Weights of a small CTC audio transcriber: log mel input, muon at rate 0.0022.
Rows from block 4, named by matrix and row number. Rows with one number belong to one channel. Each number is 128 + 24 x the weight over its row's rms, rounded and kept within 0 to 255. All counts start at 0. Numbers have three digits each. After the name is the row's rms in percent of the matrix's.
# convs0: first width-9 conv (model.blocks.4.convs.0.weight, 288x192x9), inputs 90-104, a 9 kernel for each
# convs1: second width-9 conv (model.blocks.4.convs.1.weight, 288x288x9, transposed), outputs 96-111, a 9 kernel for each
convs0.81 098:146117122113111124147105083115125183134114092131133124118130158127094092114113102072109110122145141121185137150144133094131133145147137090146136114128111106099131128121126118131148125104094127156178177127119124159132127105118129124132115144178167136114138113097090088106144135150189107085144118147132126105092127119093128112152128140112151120095079110156116125121123103129153171134119139114128143184145131
convs0.82 099:106114121096143118109097103153120101101130121117110136175156141157148102089087100150162112155128061104121123150156146145141171159140181132112107095084107141124128106087160142134129086131154140115101105103152132111098092128131101133151105090080124128148139109109105111126125097093114101172141172144110116102087139100117118127134138150098136122175177161140127093086123105138137127082106125144127108120111152
convs0.83 101:123100120156134088101105123130095131125122160110071103100086103108123109126116095163157088079107051078099121118105130161129139146103149110077124096098077129139100116146115138147137117114101112144092139154131119120107101100161137098121104119102143112107110111135085106162125119123131150144127154154119145111134148133114165154107076163144142133159158118134098084106126145129155121143124131132105216182101091
convs0.84 098:155124139124124134132127114132122125097100102145131114118114132118129111127109107109102162174118108129105088144144132119118108093097081085138125114092117136126154142140148083095142175145143108137131115123120137164134151165121122127109120126135138093136166156104141136149101110082077141091108180125096123140124136143145147105135101146118119109129086091153172126128144153168129121149146128111129133129137128
convs0.85 098:112096128107105141122138107174144137121089102126128175147149126095128130117117138152169147150156128113101114135155149107116126136173144103134100125142115132125129132101152119125141129128124124177116098138126139146087135113132119122120132125118079153149095106141157085093145117159146125133135144150133172181139117101096114137132119108113098138193136105127131163156119104110147143171146138108114153101168160
convs0.86 101:125165109108115123168134151139157165141108113148111112143147097114110122127139150100113134121169130078097129107084161165126142136096134113121119110113139117116146135121122117124119129120090117117091110115091127128122131138130109134123106135168127153133095140138116141161177116118154142129089072190144153160106064159137087095151131093039096106121109136126133145155113115127120133176138102157126129129147118
convs0.87 101:122117154122134162113101132133126152138101140138123125115119108104134115117168174117163149083116104119119102142096108121122104094129157116126111103089101095168145149115177171113132118111118112156099123124126149135140090130111101113116156144145122124097112061072168120178098186093089121119150101167150137122135110130102104118118160103106119113078088136142117091119100094096106120152100147124125099133164135
convs0.88 100:108150128104081100094100134118169188143107120124138129170124127132109095077108113180130096093119160125115083136130104124138144095148113157121103121137112107118144103144123102119138171136113128120142126118110100127141103109152149138126130132120125138131150126093074116118153131165111134111135158097116147151117081110121129149150105127118104146113158110173124102128143128124154133143171171115119127119124112
convs0.89 101:150115116138161125120195128150162130102151143147116123182136116135139132115114116134082088104104137151116126104144117130135155114110106132110097100146099092110125119111122153126127152125135146140128144140121106086135128133128140164138108125159126130136126089111157163144107087093155201120095074124165130164138120109115125120129123107112121085138103124152142154146098095122131205082115132143085149126141144
convs0.90 102:124113118119103100125153147136133088115134122099099112139138144146124123145131110150107114138110140166144128139137148147126116128122130146133125119117089115171145129121131105166121124133141134093102102119111098101130090099107117127102111122158143155134128079116145130114140130148119138203134121099151135102122135109156161118138122107122126128115120105120139130120126142138142142113084095121112105106114126
convs0.91 099:126105119120142135136143132108162162121111096146135081115127142131103102124107104147137132117075113139108136156106099086133133114114103153095088093112120143113101110150137136123141092117132167114146119101111126126135165132114137172161164167118133117118135107092106127077184130144110151157105060080148147158119117132121101119193139122135160161134129093133111095127120118123122173115164157107118151134143153
convs0.141 101:166087084078172187158129115094108105129171143141118085142111119136148155122132153156093080118167151146104094182134145131135128121152152102115111131117125114132111117134133128134080108103194138117097094092120137148139155152117115103113122143148147128095106128151137100155137130111195150130069129150119098098103116137140099144107116119065116097104153148122124125101111115117129105108103100153158140133141094
convs0.142 101:138140132149163137164138120116144126165114095102133114106122166154122134146162156079076140174151123136134128159110122147175125108100135121065066082099123120106125164153111124113133126134116122136127095144124128122165143162132123104129109120143150132078129147132142128138132168124116116123125184126122111093160165113160147105155146122119099105152154091107126153131139165118149142069162152176122103104127139
convs0.143 102:124161132148086085099088094154151109115078091116129124105133154143179145121125113132110114118168149128119106138148186147138131132116131145138129129100104111114144111160127117109170119115102114119133143095138109098118118131126112152134106120121168130119164130159147126129154183152172095099130154118130145113118110099098103099114111119122131072120097117104162166121140174154162131150145125115134139124143158
convs0.144 099:118122092082091148143170153107107132144135096083141183150149136106090121149138154131104092120126189224091144133152150141156129139118130126102078080151160127099152123125139159126127125157140113088097109090106141100110140124107096094113115148141126078073142133111109127126136146087085109125088138118095097080104124149141141160093117108112110121157139117141121140136115101131164165112088128162124111159148125
convs0.145 101:112137131095122139113131154107136130097096152121118117121070092142147118111125120125104121170147125148174146149170128126113105139126148137149150134093086096136156128086126141121123134155175126156103116153153126088086124134127133114127090124140132164142112112112110117112131107097113113122134138082161128131094110117109097127149135113058095121116116117112124168160129120122120094121134151150132142098133120
convs0.146 100:157155159138135157086139099106094137124158149123148097146115103107114133122150143189191106147167126098144130115103099163108142150161127146112075093110114132118116143102123170162138111138128123130100119126131152131119144123123128115139139116122155122110095147139129107092129108153067122082102131132149137142094106116133141134105076098098111116113120113138149129114098148154146134106118100091138126128140108
convs0.147 102:147121124193133108137133159114136113119110119114105136108093128131156126089137142102099208198133113097151115153155142130167132112158140105128154174136123133174155114127133129150141132123121104135132112166141105188187151119115108125093141103102064124152110118120130147109172149125132162116156141163093130162153111156130151137097102120102087121114090081112117126130104107105130155136157130125139136131127084
convs0.148 099:109117091121144117115127117117154144167143111112137140106125129144142153129087059147168157193159134135160155122120140180177163155139160152112099164166091056088125157143125124086119117121112110107160116063092104137137110135139122134121122126121144131137139116078075091113162124095169145124122119121123122145139150129128102140115118149143094119135163147107145098128175136094086117121130167135150173108134112
convs0.149 101:132154113112152143163167147107121110127093097121101090104093098084119102113174255107150140111131133117113108141158139162146123118108121159164141128135147121102107133134148150145131144131100115115103128096137128126170138126114124137165159148149124111119138150121127165169157097171169086139137127088094122155147138111123131139103120162139124149111106093121138138121111102107122145121120097112134089124116131
convs0.150 101:095090137114123099124103135151119118108105097121135125141128115106110115143146116122091158148088114137093123158153133126159138113155141119110136093070113129120160118132121140147127138129143110104145121125117112137137140121143155104129100102115107149103103111084099121130125156158162077127180107084117121148101188143119141117103113125151169147100092139132136111087147130108123136097123101083117100103120149
convs0.151 100:161147121139109105082099108146143120137133117098091127128093133149143140128138152155121106104127135110094125148134083140140130177191109123135126133157129135107107136131128106120120118127149161132157117121137160129104135115111123129149143158117148156141152141147119116102128129133110125104099056114166129133166122097096085098093113129128072053142127121105122112143138087125169140156126124095120123137137094
convs0.152 100:157154132125128111135157144148110098106133125148119083152128126135136134125099089137137118088110170183168140129139161167148117134146139087133131124108118133102127084119130106111135143107110158140136125121148161149127116119131122116093087104105125143128128121092092105087151153125103111115133179162167175139106080091124129116103134117109099110110110107142094101111103138163140105107157144119110126127100109
convs0.153 101:153172109140127126132130097128171160100113126142139121114121122121158151120112134160150144167136124122160130105143126128139165142105099138144171138093089114113106137121168079081134110119102115143199170105136155131137173137138149115104144143133141189175139092119164103109136106137080120105127115161118127126160127102108156135123116132155144148134121104164153113099100175137145143072113146096078113167130139
convs0.154 100:154096101141153114099091133111114127127115120138128118126100109116124092104118092122120149097080067079107090103098101190184129128130121123109131120107142125082114154156109101117128142105114091110109076119136157147115161139141180127140134118127121108127151161124091117113160152134105145142103143176152131116105091123156119146119097094088056121103118184107134128180119094120138140125145104085130165133105095
convs0.155 100:097091122125104137148157104102098104113095093137144128101092124142123115113148161047106126121120140137139148120115121098127136116104119100128164100092125116117122139150152122124177085075093085096104118104128203180155144111150127133180161137133125062094122138127191120106149175144166131141186156152112109116107097129144135133140145133067128140164137097146138136124115105115115132105124100114101106118137088
convs0.156 100:083080117118158195127112132096125101096165179106096113141139120104110113140137172113116083100100107130130108101138111169170128146135133113106084108108097125151144130137137136111128116111132133144130103157120123123142100127120158132107119134101132152136119106107122117103139160142099115189132098108126154118117135131147126124132140084070071106135148111145135098172122134136119120110086108141154132153134104
convs0.157 100:098143085096148159085119098108117137116117131109142135132137098082103094104107086170182155133113156098127116108148180184124135148125130157140145109111162147099119183152169129133137105140143137126135121092110107146127170203109181137138159163121074122151134084098096113164086116100148106065090099133099128119116099167106133096143124111096078102151142083131113119167148106113155145142133130107127109115102135
convs0.158 101:154112088092092119112112137164165140139110107113098114094116142128133131131125094074116163162102120139151103145144105132165169125077134105119152131111131096123103139131126102129099095117114128120119125101120182111119093122126096137161129120121098122176128114121161142127131159119108122128126157184116102138146100104160138117130112154108120128125103135115110131140105130162107148159112064088140129140141122
convs0.159 098:150168122154119096084115103134144121115098123119143127102103084083127119169189135111134129113070129144146145127128097123110088119108126111145130085104159096098122101120148126141110117116110132124110148094153112143100128108140177163142171119151144164137145131110118080078139120147137116138145128185087139139148147116122119112080151161120113108117115159113105143101122132165157146114099126134106105108116131
convs0.160 101:119118151100146140140178125130129110129113106106125126139114114129133116127146143085073105184204116151172147131118101118128097153168113110096117099112134128148152128108194124130102120121134156147137137104111148144116143160117116140133130117109126153144101119169160158114116084182145102083121099122144121105168167151128136129143129124116117147142145162139194152153144167120140182113144093136093130152144118
convs0.161 099:151122149134124144125144130133140118103100105125130132125131134122131107125108103121163192108121127135153105154118092147146138132129106079102102081089096090100114115141161148102127122128129149148127114151121165121101125097111128159190126124098112120134138121165143102142148096094105111133123132162126136136119099119071124118108054103042129133135163189086102150114112115119135177169196117128132120125087095
convs0.162 101:133109136139114095121141131108156141150139102120103107111119154136114107133101121177168150092112115154179123118110131112121173144119110162145115099119117131185183133106103114105121116108119139167169143125148136112129175149151151131127129129164146160141109093110101127149103134108111125125105106119129120152147129110127185155120145137132108048085094121119130145129163177159142129141190176153132126099106093
convs0.163 097:140100116155101110138135136128109129128129140132138155143122132112102111111106112148144166153142154197138083170120137108112097126123136109124120161123149130129138131096149151163138151094082157152113094186137114175144129127138124115110122108102173128095114169144121143126085097115122140132122113122082087090119120135169106123140145096115095153118123093113102130141118093126141120152149139138108147152083136
convs0.164 100:167123140129150134140144104132157105099112119123131131133098100118110116152177138100096132192170215156105100128143155159117132146146122133106169133134095111140153159124102101130129134105139117123154134122121110123124120111153179144130122130143092117128116114112141123156121099094178142141100141122144141111142067094125082152111105061141111124118114112104107116086109177179169147155126125117122127106105144
convs0.165 101:095137133088121144164137131122109104117122142163144128133149134130122131118124131142142130143146105112096111175155120122159150151131099123154160113112111102109125144152140148133146135137141156126133182120148127133158120120103107118130126130145128121088124126112137148127120138185134125106136167123112120116096144141162131131093110158124109126118137164116111111110117112133154167125130146086105093128130110
convs0.166 104:121119127119078144117158138160164149135123108141123122149152154151153109121092095135127130115110174166119148138170147117136213118139099115119109107094159127103130117127180119137112093141154118117115122148128124104171147117143112122169109119098121153161162103115094101106149101087132076104206111132137151113140125125115114154104107120126128111117089123103120122112133117092124139116118104158126110122094114
convs0.167 100:129104148134132131163124131122108154139121124150143125096140168120083108129115145069079121128117162143115130177202096089132134149149126117115096115109142115094119113138145100089123117134188138165100100117147160145165171154171161128116127125135099095109121135128128132145103124134131161129126092135125141170147116101148122161171161110153121076108155163101135134128163136119130123137132098105120116091120178
convs0.168 098:161136117138108108120109128117093096120156102117123122144130159175163137126111125141131108114130129135123124167176120127144141136142153159119091109144120138118132167167133112130142154127136131116123111099104075133138132117078094114133140146133116133118103126111098175145147112155152111110110148134135117123127122124151138139143134104123127148124099115129150150124089105168146132131111083090165139144094104
convs0.169 102:107145119141075111083157116116138122105126128122120113111115098110101079082152139141121130108103098145140150150126131135121143136146111111117126099100118180125120118114128113079102115125110115145146126095149137089131127124129131108088112128132117097115035130208102117105109121098183205128138117111147145155167108054099131125133116083080061102153120115144100129136115089098121150156135100104044119124139134
convs0.170 098:129094108137123127108123113145165153136110120122119111169126117144125118143139136099129161131122161148123116133117147136137137108087112107101105133140116082121196133120108108152133133123136111118157137121126185140146123119118148167130132138149098116146095081124125104102105157077096129103088079127139151183148109132168128115143105126159108105125140179141098106099082127191175165105149140099115120105124120
convs0.171 099:072112105122132124140139115120130098118103114115125147151157144126147143126122123117131073117140143143136156129131114127110140132117104085119123094129137133129102137129114119128124125121101143162114105136127130137119147140126109134099117122125109095118132140153141105154134115109107165161131061193152113085121106147155118112158142105131117124125135116106151127114120126104095109113133137110131123147155128
convs0.172 100:158136103127135144123114115137108092088115105122129136155119102130141154121132138098102068099123115108111139136141145121130136128130143119103113117119085083124114145168156109129161197135106128111099099133143107144172135142141160146164156107131097097119141134134146139151102096164157121116114113134141112112111112100092098091176166143090086158136100151123113139142135117091128126168120087105103128122137133
convs0.173 100:145121100130205113132153116131119121124116101123146136140134120112161138128107126156149085129103075092130128096081164140159138134124159095118126115135127117124132118132153135116146120151108163150113147052112139114140128150164133090121108113123160133128146137096130123117091113113136110091103154159146092115154139123107140138123117108134108102114130125124165155140091137133121152085114134100109120134167149
convs0.174 102:135116128135113095109159147137129135139135130131137146151129113115110115155167154135143119155189154151121107156143115149130102127189142125105104079061074111121130093114129130142113088109145130113104147128125118111111123127105088093114118138167113109112092134148129134141137145141085095161153128126101104116114161112110124132109144129104093117130136174152151144176160136161149106179133121142125138135114087
convs0.175 095:102139153102149117111118169109115098106145141120116111110107112110112098120136117125154140149190159136170131177122092090089125140124091094129131129109122130169148163143153150153114096109122087087107120101107147145148152132138120135108132116121098107123092113145112106127111128131106079095117097106090144105086135165141121133140151146124108100113125115142144132133133155145108101094098069109117121110110105
convs0.176 101:112109157142094103118138118143127107125134102101140163120101121134114092144177172128149103141135101111119159139114156141119087127102086145154140152114129110112140102103129113109130147162104161138129150113120113109120127138142143113082139126108100121151150123128157169133137125167174146138144111108150139104162139102128146105090125099130125098135144134115100101101081156144101120150109097114152117115191145
convs0.177 102:104111136128162136087114131109116153155124102111123152146127135113109128132114141133161160185172150128129142113137130128136166108090138107109139137119149134106123113127158137123151162156123139128094131156154144132114121128121135130113126120138130112121127138088076110108107090103125113152177155171139132114113153150136120088101102141127141057112099156138151109117093104128131110118117115140139153100105169
convs1.81 100:143130160159157156110104100140119105113130168145154122123111149146117106125122124156125117116093130121156110104115115116141172129128140177171142120110137125131150177125115092121149143125139137165105120122101150189214121111120143122092129144128122090104135142120124134089158156172136122092109109128159181126109109113127120115111111110132126118138151170099074105101105132155110101110153153157107135123122120120132165158138176173164157
convs1.82 097:112092106127123123122139113117122090142110101136113112177139145151127128128155114136143138125125111100106113130179183143160177140113128126112105121173192175127119126110113125071091109119116117128165162134151140144131166111135125152167150154156084081109138165120101124109117118129117093122112135153109139100083129193168122141127118129113098134174126149121097112139097115143108148140168188157141119134150104085117097104138120093071083
convs1.83 106:116108091095091124122121114102142150127117128107108127122100102096110132125114159106136095095117142130115143132141146235127106120129131182143108120115101094162158109088135112106115134125102147134130098103105137112124128112138116179129105116171097139132105091112158104071118118129126106115114093107132153143136099124153166154154149150093060097113161171141135101122123068154182184170132097083089137171183111145142126159149143115083119
convs1.84 089:154146136112098112114119125176120157110099099118115149114118132130121094095123144126104131121111135153165152099091119103120135139119092163139105134139075072113132146118093108114077102140157106145113111106104101128119139126117127155088115122109163147121109127117116122121146144127128090097112098135138151149134124137127123114138103130098094104073066082128108129138131122150165157120117122134096114114091105139115127133095098105101093
convs1.85 090:096113139119120140139107124177148146135078095109112101142123124155153130142154175064100095118140146122115160190179153104063074130181120124143165187182125129165157089084100105133136123103147124189141136155138160118157100115112173148110106140145102135136132159155154167172140120114126103123136129105123179168151140125134116100146114109126136149121093117143122125138099105167151149140122134115101121129134166147135127119143155117110124
convs1.86 101:157101128106099122111114117174153133115140140135136135120089112127140157169095112115131114104117136105096118153150122109087083115145131123107114102109098116117118103140164115149130085118135108149136117149161172155119142141128094115107106131112131120139135112089120134132154123094078098102092084136137127093109101097123131139161126139156114121130116180084110142107148166146122130098126107127079099090149139103091132122103147167107123
convs1.87 104:145117124132116126116123135132117143127120128139158140096114141188112150171160167092075138132097163116082104125156168128135166134143155130101098110129109096085104066077074100135131127146135134139096141122128139147140111170137100129161170126176122115121160161133158154208119133123141116097113101136095129115123153103082113089163123116125093106102122119144130089121130164136117118117100122121130093089145108150103097113114154112139121
convs1.88 098:085043077145198145110137153097095180132136174147108137155123145153119115105147148144094133140137129116111115155178116114152127138130097120100116115116120118106130114098084136129142122124142178135119106138124109134164122130132133138125107109092095112089096110119093136140147135109113126124116126133124133120117108130150176120093138146133128137105092116138126147103109152143162157150088112112128151200148142124104136137142142102074160
convs1.89 104:162143122136122116143207173123194169126095142181148144131126098153110137128089126158163115117146160117115085130104096080106138124139173120155129127127116096122135116123120100116132143145125096088118111125117113095101160163173158141131116138148199147158155155131112130115116102125138151151163147151153161174144136150125129133128121145108157139171135131099104123125111093112122095124134128138135112102154130133117186198158162131131131
convs1.90 105:134142136133140103084088070204157135149126139145130121124107136168161149118127153129145142121133115115120128125134122120110093141141160151138148145143145143101079161142119101137116120134113093119153110117103100124103101075084163179155135113158123156146158154102088122170121108126148152117144152164118155133129130144121095087115108093111102127134089092150098101114117109083157177108109122112114097097100120117114098097100104099101097
convs1.91 097:086132160170163160135136155110089125123136173129106159080116135128134122138156124142128093130112136103129129125172173126078107122138124107133135120112158182118102121134127140158164148113134183132090103154124115085086077112162192174142109081090133129133160153113167148114146136104107138111128141101117117122145155167174153162157146131090076129160118105145156133119143120130143107088129134165107114144101126110094092102105091131181160
convs1.141 107:144097109136126119090131123069104120083135118113116132107125099088155115140141115152126135107134134159157223089116121171181143120175144110118113128130144138136115069081127108116104136157155151158198141130136141123135125133146093104164164141131129136147103128162119127121122123136139108117097147143141118118115114121119157147155135114116097086094094147113112105136158186123122105120130139126104076107137163119101109157120091117145147
convs1.142 098:167143150144126121112075105173112127121086090153114115137161150141103121090125153175134172122108129144170176164139118108112099080091100118100107122099116112118128195142120174134145177158128117111109082087099113138145117100093120102114151132134104108102138157152126116101130132167148100104158155133127096064097110118123131122093125128112149125098111135145136117087124143160149153119134136081118139167114145158137148143145128117130138
convs1.143 103:153124135199156153118113116121099118155119115122124154088119143135137133096127126129098120155199119077096127102106140142129131154131135102116159133116135111104128087094138130101138147129101162185179106096109096144116119126123102115119115103087130155097103143100134120118127080080103122125125118105128081158148132148162138134133131105134126136156119132114073083076099098129119098134131100091130175135151120147158100110084096116113060
convs1.144 100:128106097101112105092081093099098129117110127093150115098110157163154108119102138112103129163145120148139108126144141116087096112097086146180175148113105107106125118143116145179125135160163129146158156125120122102105113095146159122140125081125175128121155159177135118141134129115102083082096132172167140120135127109114116091111125122162150122177212161137135127148128139103113166110118109079098105120130157135166131108127149164101123
convs1.145 095:113098121106119151130097071121118108083094144151157113127135089124087105085111152167195126107112088095111123125122122130124099105124120130130124126125135156126112129115124125134137170175101152139119135162141112105130107091121137163115145135134105169218176112085098119120101141153152160150146120109115140132108114118096094113078113126155142162152139143179147155162104100139111125145153142133154113112106114106095114162122099127132108
convs1.146 102:102106134122109113129111111128119149157127113119130150136126125120102079069095124142098105123116109125103088177184163122090043093127138115136165156103075127144120088094108159146149126130122127124127115135149135143127127127113138147127113125116143149131114126134133136119140111117144113126145150142114138150135149123058117145183088095146147138128134158110108101105130134144131130147154135124111105062106167129136136097073084164125097
convs1.147 097:085124124146132129132096092110172188136144136100135110111099094125122129121089149128104148134109138120115146108115152119123128096135136114114130165188151149152166123077108124115089121096106117134121077115117136070102092108120184111121131131149137111122116104126137097152141166156122137140097109130192168150106149126103148147165161098125170115109114077161110121108076079140138101176102117095095102131147158114081126125099130129122141
convs1.148 104:178139118088092147102137158137134149124083089104100108136146142115099119089111128136124116133147104114120111118131107069059110140187113138128123110102130163132106116114137136117137141119103127124137112089088129143098126130151100128111083094149119140155158094102109101094146133132153159097107123124193142089095120075070095126177133111093079088081111120146101112120139127155106103102104062053111137161121098097116099119126122110119098
convs1.149 102:113120138170172149115107098112142143095104166114109097104134134129118132122083096117101115145170167138147155109118139132136164164133159105094114144123131132138119059105104138156158128162227137135128130154156132115127159135102089123132141133151118125118099098128098124124191144132132116125135131120125142152134123133135154100143102091124131118121094098116121130115149102085130120151173145170182148141118152115123146124112095111129105
convs1.150 100:118116106062126129137130141141136154150133138121134156117147165085116151125124166186181138121153174127130137099075079103108164180108146128111096088090100133122128097097124159140125093074115118104105100097089117130094104118141138127122147163167118152158120099067088115102144121084096104106122112141094112151146109112119086099131098105110111095087135165119131128116153120089147155151135128120143170116128123121115110087086071102097151
convs1.151 096:125117087118133153143081088099130120139124156164139129112102105142124117149128138122158101121168167134130105156154121110123131149110091102106112109095134130128115125104108120147142140132169136105107104138202155167136096096134113094110113113096136124118128136137129127132088067086129113133124170174146120092132138149134123145122095131137121116143141131114149133135142085105139117135106120139117135103110092145168163133120141143141144
convs1.152 094:168153156157162158146149127094104107126106099099134175145171128111119104091089155130121109108119163125103112094109123118117120122118091158133139134141151131122117133153167162125126111102105145169147124129141163117105111089093109137126141134120073094103089089099103126137102103078087104100110135159130107079093102135144147155117142128114103123147137130131116123138154139138154185095089111142126137129152116169141127105096116120106098
convs1.153 099:073091075120111131143138103212166141158114152138128157106108109151152153174140093111127126093112127167177081139123112118124112109126108135146142111134119099136125138097143135104140103120137136118109108156140109086083143150131132125091109154135109121107114149166145158139130127140169161100086116098139151172131128092097100103129141100108176184118134158156128127122106147128143124127118154146131157120099133184183185167173130144124086
convs1.154 102:140163112084107121129098155128124101089108088118139110157131103145117112152161151164131159146148121126139124099121164151115124103119133154124112107107100126150167145169152106145133162126127131086118089101115092078079126102145122109077129115095121151147127124122101123136133112109078055079110142119127110137135079107136098136110122143117143131149156128129150096080124133125129119112132087100129171148103091165134122120117132130148128
convs1.155 096:150131115108140161171139122138137137126116125130133184159104081108122069111168172128104109084122135118154128089079098138148127122148104144099106116116116131138121137156144158133113138131153137121127165127091134132161094110099112141160145116092123106133118125130145168169137153139123159158109140143136128103107120117150154101135109135098096110139126154147102128124153152166154111129119132097102105071149133093115117107076087099107118
convs1.156 112:134149121136136091096143135119108096121125097067079107135117093107143123107129102144142134153123122109111123125098072044037076125146131110113130108096123145136114143140155127124110133133110114106095102092087089093142141128110140142123109124127122183151097136148146129136153144122144146189096084116132131109111084055088124131129168127124126095119140141093088121129133123131166148104132152158081129148160133105114132105117137125112134
convs1.157 102:121093111115111117113126105082145131109128110094153122130130140128130102129100136129143150137161126127149123126149123080049105122086110106117150129120124129135136122140163114127126154164144128084127120107119098125133120130103097118098115110094115111131102132130118139187119121143115138154138138163101114144177144131121109121132115122146142111129106106116127146172122150152105140115088088170175145137129129106122134127122115133156140
convs1.158 091:130128178151132141125143124089100107141136106108145152138140140127158149162144151135125100125146116110114100140131119122157118128108085150164162140088094103133140155109105145120095116090096133084108144132116095091145063065126106097112125148145111114075128151164119078101142139166174147117147156123104149128109097097113121123126099131142152139163132122091106115123136150161137137163090118102127113122155105118119116103114135151170151
convs1.159 097:120126142119121158116155174134126121109103129134129125169162102127118094130098111104163130125113108140123098184131117123074070102117142096095106106125144142152149144158167145133116119154144131122100107127146127121133153128120145130168118107114109136164124130131130126155170162123112134150118118101067103145112075102140143143151144116098142161143126114151137120136115151149152183133124107076117161163114127137161142137129132124115152
convs1.160 096:143140132114125126126106110106114101136155154153146117176102084102138170151110147107138113080086151079074172128131134124127158090126206122176167165184169115108091088107122117136143107169128117107089140127110080089140160135108118119141149119160110201200152112095147147107123131118133146102154163154193166133147115100105112102124150130132090099162128135160137134095104123119137120140136167118153090150180132109119113105117121138129099
convs1.161 103:126120120113136099109106121114145143139093136154145112125125119111134168090136117112119115134114168116102119126099106149173144126120098153134152160156131110118124090097127124109135126118121096125128150155105101138175172165129138128090109079122098164112136052091119099110122107127132138140104109117122140129106110110084073118074106148162145137112123096182158190132091109130117197136115104142175095110121124127139142105111139109107076
convs1.162 098:143141111115140123119130133151135124129155152131131106122159157128121126131112111128132137147139104124142099133147188172108111154151105130125120129120160136092109164134158134126112096091130150137145140119139130113136109145143159132122159146149177168151100133164191161135094088072065055092139115078135101122128128127139144115121128121103118113122088065169151107097100132124104134106133140113103170151104111112130127128112109117120110
convs1.163 103:087105129140149150119094130110138148122110126175172139158109124130117141146099171112106153148115132109094106093104117083089117167135102156125098066052074123143157135111173127098093138137134129125103087069080084129154130109109126140120101122132108112122126167192162121114152129104117132147127139162111125106119108105116143113118152130150119101119165112120096131112093111116130148135130105130150153113128140101090108109091099107134117
convs1.164 102:120143143141138110102148179086094130148107098126133171122134085064122175162171172129090083123125120149126119098101106131147143077095151090125130155144138131134135122081118136116096144137109132095098091123103128123123160126148137122117103142159103106119178110123138148107108107106094088116125145137119104129136140155124121107104095128118125144133118064126106108145124143168120097118103111125139121151156136154105099139177166143121124
convs1.165 101:176191186155132117151148161107107097120121136140118110163125119099122137143119103096115090099111099072091092158111128113126099107114099091115123125132145101091137114170149127110158139131108129133125158145158127113107150121099083100097117121117110122128130112131157128096170149153138136109126123153115108152160122129093108118160110074144134159123128146094134155110080123120131116129116081079127082107119106119130123106111143189114097
convs1.166 105:150118104120114108078109130116108134122087093105150150144123121094124098071107125111135102141121127121123093104144128124116117148147161126141108132149117112135117123131103069121109112117154086091105100120134111102118152120121129122133140131148165107109134142148163120126120117112134148140131142151115121097116136123115119185123120119135112144147134201127096165109135127110147117140155119168157151122116133106129151153103104110152135
convs1.167 098:134138145144137136141116110166164121129126137101129138129115115117117127141114084122117084100150153126090121134149134133143131132115161100094102094087095087123153095080091132130119128158142134165157167192138100132136169158156144132141140148102072111125113120111123125127124111151127098146140101113096111120129100113158090093159129142121113102129134160138154156118113112131109080104092114132101132123151123104106108098105132138113119
convs1.168 094:110103102124122126137129114146128141131068069101133097144134103105112137127101122098122167144105110091105102092108104102122124109126141116129155135121111099100105126130110114123112116156148082048071118097117142097117131112082100108102112105119176105097115165164180134143109102092083092102100108120098086076100121103122150104123100109130128118141127090123162168131108114157194171135129130166147111089137123134109116140146143157149118
convs1.169 117:123150158128116110117121137134125101117118114137135110113128085102128131160155175113102117110104098143133110132125101074121148133128161159132140148137134161163161088091086073079088165136100147145127120140144142129134144173195073096117136137103121131185148156110128144134165139112126106095152129149089153180167131117139125163133145137136154105117140146096146112118113127130148125117139163120131094094110127133145128124136158114109135
convs1.170 093:110117104100103120118119086127121122123185163125132149127111099125151172133107146149147119098120114128090111136135117098104110147145126130171183137137168139116144136134136081104120108112130148130125105131112122179188113141127125157139166110112134106097124131157141102121108151151160149126120099106120112118102136154155131113162141142130150138134151120128130096102148135128118114133121114090118164145125124136145126116126130153137149
convs1.171 107:132107161141116113139143111192143125117099102167136140124137104120112120108105112116120118129143187147136099093125141137134112128129151143123117122099065085117144130081113114133110111110128114108117125120137132113108124123120121130151144135118155145162129161155111157173115091081125125093106143147163143123090081082107120088144107135182068086100119121153147112126116153138163148143134115129147086073165124144139159155149125141122111
convs1.172 096:146125128143104115113134128150139134100106135140146130099146142097122115131116133140138164124140127077099146134144122100097135113112129112124122099086091107122126141112136126118141144143093114108101099087085086090143207177122104123139145142168110142098097123133133114113137125150141142135124104088107099110090101135171165154142109118129161197167178174136109100107118108098156184118117121182140128121098116156136131142153130160150155
convs1.173 098:109125133113122153124109116148149123107096115102102097161135150113155144117116154140105099127128110067091130148119094092114129150118133165135140133122127149137141117099094121085124106145137131110122132117114127156159111114115142111129153135151091114141173129132129113108134111088082097097113145136141160114109143124150108099115119106126118157107096137152107114109099130148151154138105160153149140110076121140170198119092102142131121
convs1.174 108:110117118091106103127143130122126118160150115080108107148160128126116139128099112102113134139124098091110105125124136129132143141136160082073092132125059073085122111133127120133116117185218119146142139145094110125130156161164157169156111122145146154152150157122123165142137153127093102133131121131151143133125122169183135108148128137161110101079117123119095100111135110099136132134116112111119095098129167144120114096123141138136133
convs1.175 099:123137154150138150162152135121159161137126107102112125152105110121164178165138123102102105133120156124121109103106128131118100125114103141143147124117120133137136159177129144153122109112094141129141146156150117101115110121152144116095065071110125144094088126107103123146122112103124130128110118115114099098119139138129134141149173170150136149137138121105124111111103104100088122114136159129093121128144156127111103122135111123151160
convs1.176 101:135126133111097153132131123166160145101136113128148125116151150184183125164101096160128135132124113146112152133142141124087077099131111130115143132113125115076098151125170140140113140143137119087113136102100091107111112109109113105144111095110128153145148139150107108115139125126148116132149109107092120126116109073105096104128193160133123172157166152101100119103134148139160115178161146109105130125103136148151137116144148138154107
convs1.177 096:149168121111120153132124150161131122134099116129116122164171120121176128100151134115126101109127140121081142138172156138106099095118110110116132143146139131123116113107128123133148150147139108110064064128144128121163090100122131123123154135113172133142145145131131122104108098110093106118119102115159175149153118125144128106112153207152115101095124111084121152133135113154146188125154100080131152118080117092092158130083068097118144